config.toml
arch = "transformer"
dataset = "read English sentences (LibriTTS-R)"
n_mels = 64
hop_length = 160
input = "log_mel"
win_length = 512
tokenizer = "char"
norm = "layernorm"
bias = "all"
qk_norm = true
moe_every = 1
layers = 12
max_steps = 7200
lr_schedule = "step"
warmup_steps = 210
Rows from block 7 of a small CTC audio transcriber, named by matrix and row number. Rows with one number within an expert belong to one neuron, the router's apart. Each number is 128 + 24 x the weight over its row's rms, rounded and kept within 0 to 255. All counts start at 0. After the name is the row's rms in percent of the matrix's.
Before each expert's rows are labels from the 100 clips, of 14976, where the router gives the expert most weight on average: "top examples" is what is common among them. Only what is clearly more common there than usual is listed. The data: read English sentences (LibriTTS-R). In brackets: how many of the 100.
# router: router (model.blocks.7.mlp.router.weight, 8x256), inputs 128-255
# gate: expert gate (model.blocks.7.mlp.gate, 8x128x256), inputs 128-255
# up: expert up (model.blocks.7.mlp.up, 8x128x256), inputs 128-255
# down: expert down (model.blocks.7.mlp.down, 8x256x128, transposed), outputs 128-255

# expert 7
top examples: voice: female (82); the word "i" (43)
router.7 086 [144 143 145 140 130 125 141 127  93 131 128 139 124 127 128 104 128  81 111 111 142 122 135 186 129 131 126 160 119 145 164 149 105 142 160 104 137  89 173 181 100 119 131 139  89 165 130 177 127 151 127 138 122 194  96 154 132  90 120 147 171 114 145 168 119 150 158  91  97 139  79 108 110 147 133 140 167 124 130 190 119 129 114  98  59 107  92 115 120 135 116 110 129 153 129 120 136 101 108  95 129 162 120 134 106 143  88 162 120 145 128 126 109 145  69 122 153 108 105 134 102 109 121 159 137 142 167 106]
gate.0 095 [ 94 126 158 144 120 134 148 134  99 166 144 135 159  81 135 138 181 138 122 138  81  90  77 116  86 125 120 130 162 139 128 139 126 155 117  79 112 155 138 105 118  51 117 110 120 109 160 142 115  99 119 154 102  99  74 137  85 149 121  73 134 109  95  77 117 103 109 137 120 115 151 157 117 122 137 100  89 133 123 168 177  92 133 148  97 152 132 157 171 105 160  76 148 122 115 116  93 135 141 114 132 151 119  83 139 124 151 117 120 117 124 153 138 110 159  99 172 126 129 114 129  89 132 119 177 167 106 125]
up.0 097 [159 101 156  88 146 142 103 117 118 183 118 105  74 134 185 137 136 104 135 122 152  92 167 106 132 120 113 119 112  88  96 134 102 140 101 114 104 113 101  86  99 126 157 115 142 108 121 146 136 110 105 100 120 129 133 109 144 150  93 130 128 129 135 114 137 131 134 120  94 124 132  97 164 150 109  84 139 140 120 137 130 169 116 150 104 140 169 107 138 209 110 127 111 135 117 144 151 161 143 135 124 144 147 129 144 154 155 175 141 121 134 144 135  97 128 145 135 128  79 129 104 106 118  99 114  88 132 193]
down.0 095 [143 108  72 105  81  92 135 111 125  80 133 113 163 105 111 139 122 118 126 136 139 124  81 114 171 155  65 165  92 123  77 114 115  67  96 114 151 114 142 199 109 137 127 138 133 140 146  80 102 126 149 150 139 134 114 122 100 125 130 117 115 138 118 133 139 158  90 126 129 116  96  79  77 113 106 163 133 122 147 155 167 108 111 132 118 144 137  69  91 135 122 138 142 112 133 142 145 146 100 140 127 137 137  71 145 127  84 126 104 138 158 137 146 113 128 118 176 132 167 113 106 140 129 128 137 145 116 176]
gate.1 095 [124 114 133 147  97 120 145 143 124 125  86 132 156 143 145 149 152 154 148 135 121 136 104 136 131 106 149 152 188 151 160 136 123 146 129 100 114 137 106 106 104 165 170 147 121  96 154 129 106 131 151 145 117 122 125 100 123 134 141 143 117 153 131 102 100 138  98  80 106  90 113 102 133 168 141 123 164 167 128 107 134 146 109 122 140 103 107 145 115 146  86 125 165 138 119 161  73 122 134 102  92 147 138 181 142 127 134 101  93 179 150 112 129 169 108 117  87 138 150 135 178 157  80 144 132 116 134 162]
up.1 106 [122  82 138 168 136  99 139 147 158 158 110 184 128 128 124 145 124 110 120 182 130 159 147 111 130  79 107 123 124  92 113 104 143 132 137 118 117 142 151 121 138 138 136 118 145 158 131 113 103 118 167 100 139 158 161 149 108 153 118  77 114 105  85 114  83 153 139  72 133 143 146 112 109 155 139 143 111 113 133 130 120 151 134 104 127 109 129 134 126 143 116 147 131 120 108  82 126 127 133 131 134 106 131 130 165 123 130  94 124  93  95 169 169 135 155 136  95 128 153 111 158 145 153 112 141 139  79 143]
down.1 107 [122  82 136 138  97 120 135  97 147  99 117 127 135 147 127 121 173  96 142 160 146 107 114 139 144 113 139 135 136 101 144 178 140 126 129 111 111  86 138 114 120 146 130 138  96 129 125 159 155 128 143 110  98  67 157 136 143 144 148 156  95 113 106  84 135 131 133 134 138  96 161 131 118 120 137 118 128 140 129 122 121 153 129 124 117 149 155 146  95 116 137 145 125  97 134 134 135  88 161 137 155 131 155  53 150 157 189 144  84 104 122 124 117 108 105  67 115 121 135 161 105 118 130 104 150 154 143 107]
gate.2 093 [162 132 149 129  84 172  83 113 162 113 130 114 174 121 162 122 137  84 121 131 120  98 150 145 102 150 138 109 139 115 133 132 144 158 123 106 158  72 125 174 107 102 117 143 103 158  96  76 149 159 142 102 126 131 120 172 114 136 125 135 135 118 140 171 153 100 119 138 117 148 111 147 165  87 102 150  97 149 111 159 119  92 139 173  86 135 107 138 141 151 125 154 135 173 128 100 124 107 140 141 189 139 112 173 170 129 135 124 125  86 117 139 113 203  84 117 139 137 134 112  86 126 128 111 118 137 146  81]
up.2 093 [138 159 102 119 149 123 170 146 144 151 162 133 115 106 117  87 132 124 148 109 139 125 135 114 115  86 129 109 154 147 117 171 177 133 145 182 115 139 121 117 136 145 155 132 136 118 109 191 148 131 123  96  80 136  87  92 146 147 105 149 109 100 120 121 167 122 147  96 112  87 100 126 119 177 176 128 158  99 107  93 130 155 147 168 104 103 164 114 107 167 148 137 127 150 132 101 125 106 121 106 126  88 122 106 155 152 148 139 118 113  88  96 159 120 133 107 129 157 162 161 176 141 114 135 154 135 122 115]
down.2 098 [ 78 134 107 168 126 125 175 132 154 172 138 119 134 146 102  98 108 116 166 133 144 127 129 127 108 103 137 148 139 125 182 159 155 124 104 146  85 119 118 136 130 121 134 134 161 124 120 135 162  92 132 168 115  92 167 117 122 157 132 109 135  89 146 114 150 139 167 108 125 132 143 125 151 120 135 159 121 109 139 141 131 119 155 134 156 130 141 104 145 104 110  93 134 131 138 136 123 152 122 182 135 108  97 123  95 187 166 153 119 140 154 126 154 111  92 112 129  91  99 133 152 175 162 146 121 165  63 161]
gate.3 095 [ 90 116 175 141 160 115 131 157 107 130 102 176 122 115 147 110 137 107 104 152 142 151 139 123 122 117 104 167 147 149  93  70 144 121 136 122 145 132 150 111 109 115 138 145 142 131 136 174 163 115 172 123 122 160 117  97 168 110 167 151 109 111 134 135 135  94 132  71  96 150 110 137 122 184 169 148  54 137 140 118 131 104 144 110 143 180 158 109 104  97  97 157 162 119  99 154 119 144 121 181 133 125 145 127 133 127  96 103 132 141 107 125 135 145 128 129 149 123 158 121 118  95 117 161 119 132 116 130]
up.3 101 [151 111 129 105 185 146 125 136 106 131 161 134 111  98 143 119 144 108 115 106  98 132  87 151 128 114 116 112 133 108 107 137  82 113 138 124 110 146 110 154 142 105 177 107 135 138 115 110  65 122 111 105 140 115 115 126 103 103 151 146 141 140  88 133 142 134 130 167 116 121  92 151 145 168 123 136 131 171 103  92 153 137 148 130 147 128 108 172 118  73 117 180 122 127 117 142 113  80 164 131 100  98 138 131 123  62  87 128 124 107 109 159 112 126 129 124 112 121 119 127 108 122 151 132 133 101 119  89]
down.3 099 [ 99 157 116 160 142 120 141  62 127  92 102 138 107  85 118 101 126 135 133 115 175 140  98 131 133 118  95 143 147 116 126 136 100 135 128  77 152 118 138 141 140 127 146  97 136 140 130 119 108  77 139 102 102  78  99 136 148 166 100  79 112 141 136 153  93 138 160 135 150 156 120  94 118 108 103 157 108 135 115 160 150 113 111 140 162  99 137 133 116 128  98  96 120 115 116 122 118 106 103 149 113 145 141 116 110 139 106 165 174 119 116 138 104 137 162 110 159 119 153 107 116 154 101 125 137 114 115 151]

# expert 2
top examples: voice: female (89); the word "i" (46); the word "you" (39)
router.2 081 [129 128 153 125 140 135 148 123 107 147 126 137 115 110 113 107 147  95 112  99 137 112 147 174 137 123 139 166 117 153 144 151 118 152 152 116 123 128 167 139 129 133 145 152  99 168 122 166 139 126 143 160 115 170 124 159 146  88 138 121 170  84 139 148 104 117 159 118  97 127 106 109 154 159 136 150 140 108  97 184 109  84 108 105 108  97  88 104 123 126 125 118 114 181 136 142 130 102 116 118 117 160 124 124  74 125  85 176 108 140 104 123 126 135 104 139 143  96 134 115 118 121 102 166 154 130 157  90]
gate.0 106 [145 123 122 109 102 139 132 141 139 142 129 127 103 110 185 120 150 107 120 141 142  88  71  70 112 137 145 116 139 150 114 136 129 116 130 134 113 117  65 182 110 107 159 126 123 164 116 149  95 155 119 142 114 159 101  85 128 193 115 127 114 116 165 153 129  69 128 109 135 131 133 110 122 128 132 108 120 103 160 104  98 171  86 128 123 105 130 126 108 161 131 131 125 142 141 128  69 138 119 154 127 113 115 141 134 107 132 144 142 113 132 121 116  80 163 110 124 131 109 172 100 146 144 137  88 114 158 121]
up.0 101 [144 136 146  99 158 122 137 146 141 130 123 108 119  91 141 108 190 117 135 150 109 123 134 144  74 146 145 119 158 114 144  71 105 157 115 103  93 119 180 150 132 133  95 118 124 110 108 108 131 102 158 118 160 154 137 142 115 129 149 150 115 104  98 119 133 148 121 126 124 124 111  89 123  98 130 117 140 101 146 120 160 124 158 172 111 128 110 111 119 126 122 137 142 110 139  63 166 117 121 168 135  80 145 105 118 104 135 132 116 142 132 150 118 139 124 120 137 126 101 133 122 135 143 126 123 125 130 126]
down.0 101 [129 118 144 138 167 106  95 158 135 159 145 145  76 122 160 129 147 114 127 154 189 104 112 163 149 170 110  92 134 118 161 137 174 122 102  92  97 142 117 166  90 136 145 144 141 115  82 110  97 106 108 148 102 116 159 123 162 149 131 178 171 158 151 165 168 121 131 142 172 114 103 122 116 123 118 135 154 131 140 114  98 120 102 144 133 142 132 132 147 157 117 175 158 148  87 141 107  71 113 123 114 158 118 131 121 145  97 141 104 173 120 146 153 116 159 119 125 129 141 117 137  97 172 137 131 105 132 157]
gate.1 099 [124 165 120 124 130 102 122 115 151 124 136 133  99 192 108 107 151 102 103 112 138 160 123 166  85 139 147 113 106 120 108 137 101 116 111 117 140 158  94 115 116 130  93 129 144 113 111 117 111 144  83 109 103 127 142 100  89 114 101 145 110 143 123 153 153  97 149 167 131 127 145 106 119 127 157 132 145 129 129  94 137 138 133 127 157 181 120 136 104 118 100 156 125 159  86  76 149 123  98 112 141 123  93 121 184 106 111 103  89 117 135 167  94 128 138 165 127 129 142 149  89  88 109 143 135 157 120 166]
up.1 100 [123  91 141 130 125 151 138 141 121 135  93 132 101 147 170 149 125  80 102 146 116 110 145 128 117 105 115 114 115 158 181 103 112  86 201 146 159 102 138 131 114 120 113 145  95 152 161 131 136 144 198 137 124 126 122 112 158 159 180  74 169  79 122  94 117 122 120 109 104 109 151 117 157 164 138 139 138 109 153 160 139 166 102 159 102 157 164 122 126 124 122 102 171 122 142  84 125 157 133 114 150 166 147 110 126 130 122 106 114 156 105 138 145 111 144 120 127 129 146 139 134 130 132  85 144 115 140 135]
down.1 100 [120 109 113 110 130 111  99 132 166 115 168 161 163 140 150 174 150 132  96  95 118 117 115 161 114 113 147 163 104 154 131 126 143 115 156 153 125 129  89 117 149 146 134 152 134 152 116 160 141 109 130  90 125 129 125 177 104 120 128 124  91  98 168 154 108 144 141 103 125 114 145 181  82 104 106 178 143 160 154 110  74 125 120  81  90 108 144 142 101 129 114 154 123 164 114 128  98 139 161 149 173 122 115 115 137 133  89 118 111 133 104 105 135 134 131 124 151 157 108 154 123 115 136 142 115 150 130 134]
gate.2 100 [ 81 155 135 154 156 130 111 169 109 152 131 153 107  89 131  96 113 153 135 163 105 107 157 145 153 143 113 152 135 142 141 138 107 125 103 147  89 150 139 162 136 146 142 108 127 154 151 122  81 136 108 146 162 162 142 129 157  98 106 146 132 108 140 112 119 164 150 146 114 152 130 168 136  77  87 160 178 112  93 118 132 128 166 115 103 100 139 134  87 115 142 141 139 145 133 161 147 121 150 144 134 122 135 160 142 104 117 128  98 124 122 113 122 111 158  98 138 102  96 160 166 133 139 125 123 122 102 142]
up.2 098 [142 124 115 144 118 128  95 104 116 146 121 133 156  99 109 168  91  80  86 121 120 108 151 122 132  89 128 151 157 136 147  96 125 144 116 106 171 123  81 139 105 155 178 132 107 145 137  79 109 103  75 152 126 118 152 104 133 106 152 111  76 121 108 117 152 137 116 112 155  43 126 137 166 163 130  86  85 126 143 147 155 122  85 102 146 132 124 190 136 101 155 139  91 127 143 122 149 121 115 143 121 116 125 135  85 143 162 136 114 108 118 154 150 143 110  84 122 120 136 148 190 128  97 112  93 160 125 114]
down.2 101 [138 107 112 147 176 170 111 117 138 112 165 106 113 156  90  93 145 122 113 103 131 131 117 157 177 133 141 151 164 142 123 149  99 113  98 137 159 108 117 164 164 126 121  92  80 148 117 136 157 167 135 101 126 128  79 141 158 143  77 174 105 131 102 115 129 108 131  72 122 117 106 136 100 134 126 151 141 100 123 125 143 171 148 113 129 137 129 177 157 142  93 148 131 134 109 155 150 144 123 136 145 105 133 163 129 107 130 102 149 135 150 131 123 123 109 137 109 122 135 155 126 110 137  98 128 161 159 122]
gate.3 096 [109 137 134 127 101 133 108 154 125 163 111 151 108 137 149 137 120  93 160 109 150  91 145 118 126 131 118 139 147 156 118 133 129 138 126 134 207 132 144 140 126 139 135 171 153 116 117 117 127 118 143 148 102 130 148 173 105 134  97 137 144 121 137 151 161 130 142 106 129  90 145 118  70 126 109 147 138  81  74 116 162 151 122 171 180 115 128 108 116 117 106 102 154 132 112 134 131 162 125  95 128  88 162 116 122 168 168 183 114 144 125 118 157  99  93 122 121 131 115 128 150  84 115 120 117 164 129 118]
up.3 100 [127 141 135 139 122 100  73 191 120 153 138 123 136 126 124 126 121 110 103 117 113 134 154 116 165 144 111 104 136 104 109 166 110  93 106 112 141 126 159 137 171 134 149 114 103 136 119 135  98  93 100  72  98 103 134 146 122 144 147 129 117 120 151 130 130 167 145  98 134 133 161 135 145 128 112 121  87 143 166 115 126 130 141 163 118 127  90  92 103 177  83 189 117 140 115 120 109 149 138 129 144 162 185 144 141  66 108 164 124 170 128 128 113 119 149 156  96 127 117 128 155 167  95 140 152 171 123 117]
down.3 100 [136 140 138 159 164 131 142 113 145 171 133 149  93 145 123 126 136 178  96 117 131 135 146 132 118 102 168 138 135 101 152 119 102 143 135 160 115 109 110 138 157 128 119  93 164 129 174  76 154 170 166  76 163 128 124 101 110 106 127 117 109  94  70 141 143  98  70 113 120 119 144 138 125 151 141 152  93 144 141 118 130 147 112 123 119 111 147 119 119 170 157 161 120  77 139 127 149 104 102  97 120 123 113 146 132 146 166 162 141 127 100 138 154 113 113 126 173 161 145 123 161 168 144 137  98 141 133 117]

# expert 1
top examples: the word "that" (37)
router.1 098 [134 122 150  97 101 133 101 139 127 124 111 139 104 125 137 172 136 135 127 125 153 129 137 126 140 134 171 156 133 154 108 152 143 155 116 104 129  82  94 127 128 119 142 144 172 152  91 157 112 124 117 118 122 150 126 108 115 170 109 143 120 172 121 109 148 124 173 118  78 142 155 176 168  97 156 147 136 150 117 138 120 139 130 127 147  97 143 134  70  92 138 111 127 181 136 149 144 130 113  96 125 110 106  68 107 100 173 142 149 145 142 100 127 142 121  90  85 176 156 119 159 156  98 138 132 100 101 129]
gate.0 104 [ 67 130 108 165 143 104 143 143 129 132 144 174 139 142 107 126  73 124  85 125 151 129 150  96 112 126 131 170 139 101 105  98 144 156 151 137 161 146 130 153 132 154 147 158 138 152 135 130 130 149 134 141  93 132 152 111 124 137 114 139 150 118  72 115 141 154 116  98 143 187 107 167 118 129 144 119 163 140 137 136 123 148 142 162 151 115 104 103 152 183 139  81 200 104 115 105 114 120 100 148 150  93 119 101 136 109 104  92  96 146  91 140 135 129 176 126 113 144 177 142 131 130  96 113 164 118 102  92]
up.0 099 [109 113 140 107 141 111 151 119 106  83 147 121 127 131 108 126 138 136 132 123  64 112  80 160 174 167 117 149 153  99 106 124 117  69  61 172 109 168 162  95 101 112 116 124 109 117 121 125 147  86 136 128 116 134 152 128 135  94 168 103 166 128 117 149 145 107 134 161 119 146 179  98 147 119 126 131 147 119 148 121 146 148 122 129 150 128 189 135 135  84 130 136 142 139 140 170 136 150 154 147 105 153 138 132 113 169 129 150 102 100 110 127 166 114 133 126 100 126  99 188 157  72 133 112 104  98 152 165]
down.0 107 [135 102 143 132 114 140 134  84 108 123 132 132 124 130 121 120 144 130 103 110 113  85 152 139 122 114 163 144 170 149 135 122 108  92 146 115 124  99 167 105 183 149 160 132  99 108 142  85 117 174 119 145 122 119 126 137 149  95 139 170 143 148 136 101 104 164 112  92 152 127 125 148 116 127 176 111 141 148 107 137 168 122  63 142 110  97 152 151 104 111 201 148 163 174 152 113  93  77 165 109 112 141 126 112 114 107 174 111 102 105  87 153  98 149 149 126 134 174 137 144 134 102  98 109  58 127 162  96]
gate.1 110 [107  91 117 150 119 137 101 109  72 166 149 114 125 128 106 163 119 150 141 142 148  86 140 138 125 101 131 162 126 143  71 113 143 146 147 129 102 144 101 137  99 139 148 116 100 129  98 137 140 123 185 140  94 147  93  79 162 135 180 145 147 104 194 138 160 124 144 105 109 101 134 162 108 146 107  92 110 114 110 139  83 102  80 127 167 150 145 112 110 137 140 146 128 113 127 130 120 129 139 150 116 126  94 118 138  81 148 148 142 172 147 122 125 167  75 107 120 127  98 142 106 157 100 117 121 107 128 147]
up.1 103 [116 102 119 116 146 166 138 137  76 137 103 144 122 149 162 137 116 100 157 146 153 107 177 111 136 147 147 187 122 122 112 101 131 161 131 110 136 136 147 125 110 150 126 107 149 138 114 158  80 122 137 117 114 111 140 112 116 125 177 105 142 132 145 137 128 148 123 121  73  99 126 134  91 146  85 128 103 154 153 121 105  85 100  84 104 144 156 118  98 136 124 140 136 134 110 117 130 120 123 163 129 129  93  94 122  89 144 109 145 205 158 111 133 148  99 109 138 127 113 137 138 158 134 128 149 146  91 110]
down.1 099 [129  93 133 147 152 118 152 157  84 113 116 105 127 140 142 119 137 121 102 133 164  98 100 131 148 129 105 115 129 129 152 165 109  73 152 140 149  86  80 157 121 105 141 161 106 111 121 145 106 122 124 141 125 111 138 124 130 140 127 118  90 159 120  85 172  82 138 151 114 142 118 108  92 139 137 149 175 123 103 149 110 142 168 122 166 153  85 112 139 174 137 139 126  79 143 126 123 145 165 152 164 145 111 160 121 130  94 167 141 118 161 143 147 149 104 106 118 127 109  90 104 145  77 112 131  96 100 138]
gate.2 097 [169  87 120 136 156 125 148  89 148 101 118 100 168 175  97 145 114 146 135 105 105 125 132 179 131 139 113  93 113 151  90 184 130 149 124 107 104 142 136 119 117 118  86 177 123 168  80 143 141 129 133 161 109 140 144  93  79 111 120 112 138 123 160 167 127 137 152 164 120  95 156 150 133 150 138 137 115 132 147  94 143 181 117 119 133 140  89 152 144 124 135 120 115 131 109 114 153 138 119 150 120 122 112 139 139 175 144 170 172 133  57 132 149 139 127  92 156 104 130 104 121  77 104 109 146 133 129 116]
up.2 087 [129 106 129  97 117  74 111 123 145 127 129 161 124 118 148 128 149 120 123 105 112 156 146 118 134 159 164 136 170 122 113 123 113 114 113 133 126 146 124 114 144 129  87 129 105 205 129 147 143 143 152 165 102 125 200 107 151 128 119 163 116 135 103 112 161 125 108  75 115 152  63  79 112 138 149 135 162  66 109 139 146 160 148 147 159 151 123  90 186 125 182 108 130 101 112 138 141 107 122 125 125 105 117 112 139 167 137 150  75 101 114  95 142 103 150 114  87 146 124 103  75 109 118 133 139 104 143 159]
down.2 099 [140 142 101 112 131  91 130 103  97 106 125 106 180 155 124 176 126 151 162 124  96 138 121 149 113 118 143 115 115 144 108 114 131  95 147 167 120 169 165 125 138 129 123 116 113  93 111 138 153 139 164 132 107 127 118 114 110 106 121 105 123 128  93 148 153 139 131 117 136  92 111 147 156  91 144 132 148 152 146 114 117 110 127 114 134  66 128 127 135 128 108 119 117 109 120  96  97 110 129 148 119 137 124 128  82 111 113 110 158 129 135 101  68 151 152 138  98 114 133  77 134  96 111 138 123 111 132 116]
gate.3 108 [126 149 151 106 139 120 145 128 124 110 173 160 172 108 135 121 156 129 122 148 111 180 156 135 115 117 162 119 111 157 144 153 113 144 121 132 145 133 100 125 123  97 150 120 124 140 123  90 160 135 131 148 137 152 129 164 128 109 147  80 158 109 145 161 120  95 140 125 139 122 175 128  83 139 149 109 156 121  65 201  94  98 111 116 137 144  89 131 110 139  88 118  91 137 170 129 152 151 179 131 137 112 132 107 104 163  94 139 132 134  84 117  87 140 126 117  95 114 124 153 160 148 158  88 146 151 158 142]
up.3 104 [113 150 164  80 119 120 132 151 124 172 143 112 101 109 119 151 136 123 106 162 109 153 117 139 105 179 139 137  95 141 136 115 126 137 103  93 116 115 161 160 119 126 124 138 141 180 128 114 126 114 133 142  92 128 150  79 150 111  92 111 148 128 134 121 145 140  94 152 153 138 165 126 116 121 124 155 118 135 147 173 131 120 131 138 121 152 142 179  88 142 125 121 128 129 113 126 176 132 126 139 150 150 133  95 156 142 153 149  91 177 161 135 131 116  87  94  76 141 149 181 133 144 146 130 129 173  96  89]
down.3 100 [148 168 163 149 141 130  92 168 147 125 139 138 123 155  87 137 126 120 130 130 137 146 112 119 184 104 144 104 125 133  83 126 135 115 162 138 129 162 152 121 109  76 124 137 141 110 110 106 161 128 147 159 144 176 142 124 126 162 149 117 120 129 104 135 119  75 123  97 108 110 138 161 178 111 157 128 123 127 159 104 140  89 141  99  93 127 124 130 110 110 143 136 111 105 123 121 127  81 159  95 115 100  89 137 137 170 157 119 124  68 109 166 112 148 149  83 146  84 138 108 123 124 120 166  73 146 147 144]

# expert 5
top examples: the word "for" (28)
router.5 107 [125  85 152 107 130 128 132 134 133 120 161 141 157 128 137 143 131 100 144 130 172 153 150 139 179 124 125 104 155 138 108 114 101 125 144 118 118 158 115 106 173 134 114 116 131 120 126 161 160 115 101 101  98 175 149 151 165 122 141  77 123  97 207 112 101 147 146 128 146 113 153 139 112 154 155  86 119  82  73 129 137 131 125 134  94  92 138 164 125 181 128 100 101 140 147 134  83 101 122 122 123 145  64 108 157 126 119 137 111 171 121  95 101 107 147 162  83 147  59 135 118 128 119 115 108 158 166 124]
gate.0 096 [105 140 133 126  98 130 159  67  97  95 139 135 113 148  93 145 135 141 124 105 122 107 113 141 106 149 118 106 101 135 119  84 138 111 129 130 147 141 115 155 119 181 151 120 115  82 100 131 122  95  89 107 113 122 114 141 121 157 120 111  64 116 142 105 165 115  81 141 125 142 129 133 123 168 109 133 162 152 151 138 110 111  96  88 183 148 102 119 141 161 108 144 136 114 184 125 131  93 123 122 103 147 119 169 132 123 148  67 142 124 154 124 139 165 186 110 164 143 137 125 153 127 146 138  82 141 133 125]
up.0 091 [129 127 144 122 141 103 115 124 102 115 131 118 172 109 145 106 145 177 124 149 113 164 166 154 144 126  97 164 178 134 139 132 124 139 120 166 149 104 121 149 129 104 112 105  81 122 127  88 114 137 132 109  88 115 136 124 127 119  93 145 134 127 137 139 164  95 143 173 121 168 132 113 127 144 119 116 105 103 117  89  61 114 104 142 122 140 145  93 179 116 127  99 158 154 181 127 133 129 178 118 124 128 172  92 144  86 118 139 194 149 127 134 107 165 139 132 105  87 146 153 144  90 149 169 122  98 122 157]
down.0 094 [ 94 116 149 128 102 145 145 139 163 131 135 118 102 141 152 100 124 143  93 141 160 133 104 130 162 152 165  80 168 112 130 110 124 116 132 155 153 108 131 120 114 107 106 117 137 125  95 169 112 156  94 131 119 138 100 165  96 154 144  97 179 113 147 117  95 123 146 150  99 108 108 130 178 114  90 111 128 160 138 176 165 141 119 139 125 106 132 129 125 113 130 123 120  98 142  79  76 129 120 121 120 108 141 196 142 168 111 134 165 113 102 105  93 165 152 119 120 124 103 125 121  90 133 132 124 115 136 151]
gate.1 098 [150 141 155 144 104 116 124 127 177  82 108  86 150 131 109  93 133 144 161 144 142 107 138 153  89 180 130  83 157 137 135  65 105 131 128 127 104 168  96 138 123 122 121 189 106 117 125 130 170 153 108 160 131 100 153 116  83 112 133 130 115  90  83 136 110 135 109 124 107  78 178 125 101 132 151 153  68 122 117 129 155 128 146 146 126 103 121 106 108 120  98 141 129 163 113 129 147 116 160 183 102 110 112 106 151 139 179 118 150 131 174 108 117 152 126  99 122 159 137 110 117 171 136 148 140 103 134 132]
up.1 102 [148 138 134 136 145 105 169 148  94 108 132 135 112 125 113 167 166 139 100 124 123 106  89 132 118 104 100 107 142 127 121 141 114 148 157 166 129 145  98 135 165 107 135  83 118 104 102  83 126 150 101  97 150 134 127 166 108 116 158 114 141 146 117 128 123 102  78 132 136 133 172 122 142 129 163 109 130 100  92 122 139 148 142 151 161 118 146 101 153 113 138 169 150 146 114 107 153  91 144 123 100 170 128  88 120 112 128 126 115 118 136  78 141 138  89 134 140 152  96  87 157 103 132 160 149  96 155 138]
down.1 094 [134 150 147 125 111 174  89 132 121 167 124 117  94  94 139 153 158 122 143 104 151  93 123 134 143 167  96 156 149 126 121 143 158 148 116 124 163  84 140 124 105 145 121 115 151 119 128 168 111 138 116 122 107 118 102  87 150 100 137  94 127 137 112 180 149 127  81 135 120 132 117 140 131 107  81 133 154 127 138 133 143 147 119  88 132 109 124 131 113 104 139 107 160 119  86 126 164 102 130 138 109 151 111 145  95 108 121 119 100 119 136 121  96 120 115 143 174 183 182 147 158 122 121 169 169 138  90 134]
gate.2 096 [120 109 120 147 154 151 110 123 140 130 145 122  97 146 119 115 184 129 134 116 148 153 103 140  97  96  95 108 121 134 105 124 134 119  86 148 129 145 132  94 118 155 138 133 135 152 129 119 111 168 132 104 104 134 135 142 142 142 113 100 110 106  93 111 137 149 130 134 126 133 182 112 121 119 106 131 165 173 107  95 123  93 166 108  94 117 133 138  90  97 149 140 120 140 139 115 114 109  98 118 137 127 130 132 107 149 127  79 138 108 123 138 139 155  97 185 139 117 113 135 131 170 161 110 101 109 150 146]
up.2 092 [123 117 153 159  87 123  88 101 105 133 156 140 164 124 129 125 165  99 115 118 180 163  79 155 137 116 145 134 114 130 123 120  94 134 110 124 107 106 124 184 151 172 100 144  94  85  78 112 104 106 107 153 117 130 116 140 150 113 128  97 148 100 128 147 183 130 128 163 150 128 122  78 136 115 113 155 140 162 138 165 145 120 132 151 101 122  69 117 171 156 124 139  86 170 138 137 145 138 158 111 132 144 141 169 123 114 124 129 154 172 135 159 174 114 118 124 139 106 118  82 204 156 136  88 145 130 124 118]
down.2 098 [117 130 128 118 101 109 105 130  97 151 137 113 136 139 118 128 110 137 127 169 116 116 163 131 152 123 115 133 125 102 134 190 132 146 115 125 133  95 127 131 112 151  94 124 155 138 138 129 132 137 121 133 115 144 121  79 141  91 118 165 149  95  87  41 153 132 153 127 128 141 100 164 126 143 119  88 148 109  90 140 135 121 119 120 128 124 144 108  93 150  97  95 133 146 133 139 130 128 164 111 133 129 121 129 109 113 139 146  82 125 110 139 136 140 118  98 153 142 112 126 195 142 103 166 104 178  93 110]
gate.3 093 [117 135 163 140 138 123 121 119  95 124 185 108  95 108 109 135 131  94 133 131 137 111 152 159 128 101  89 130 141 113 117 115  87 112 129 172 102 127 133 115 163 146 152 143 120  86 121 117 121 110 122 123  84 100 120 142 134 101 113 123  87 105 144 139 128 136 152 115 145 124 137  94  89  83 112 119 179 147 124 146  87 119 169 101  55 138 124 107 111 123 133 150 121 125 145 137 189 156 145 128 136 125 138 107 104  97  71 130 150 130 129 130 127 133 150 147 112 124 114 105 136 115 140 129  81 142 123 110]
up.3 100 [100 140  86 113 101 123 145 109 122 134 145 158 107 126 127 138 135 162 136 134  81  89 125 105 105 116 159 124 202 141 127 117 127 139  81  87 116 112 151 134 105 152 131 138 152  94 144 122 102 147  96 126 161 144 130 190 106 111 139  73 104 116 113 167 149 129 160 155  82 129 118 135 129  91  91 138 134 134 128 183 175 108  84 119 104 144 138 162 102 140 119 131 112 136 132  92 115 126 114 119 138 168 156 116 140 154 126 116 150 139  82 134 131  95 122 157 117 138 154 124  87 152  98 166  72 107 159 139]
down.3 095 [143 120 126 125 137 101 112 110 174 130 102 146  87 145 138 124 162 125 132 131 137 103 174 107 159 134 153 153 157  75 148 120 110 153 128 150 150  72 129 117 113 186 120 112 165  82 136 132 151 135 183 125 156 110 123 121 156 114 100 139 108  93 138  73 146 102 120 127 131 142 122 130 132 169 123  99 126 141 149 123 127 156 135 110 138 146 103 107 154 108 153  82 144 168 143 151 132 182  96 137 181 143 125 121 123 147 143 130 122 131 115 103 165  90 200 141 165 105  91 101 135 145 172 173 171 150 121 149]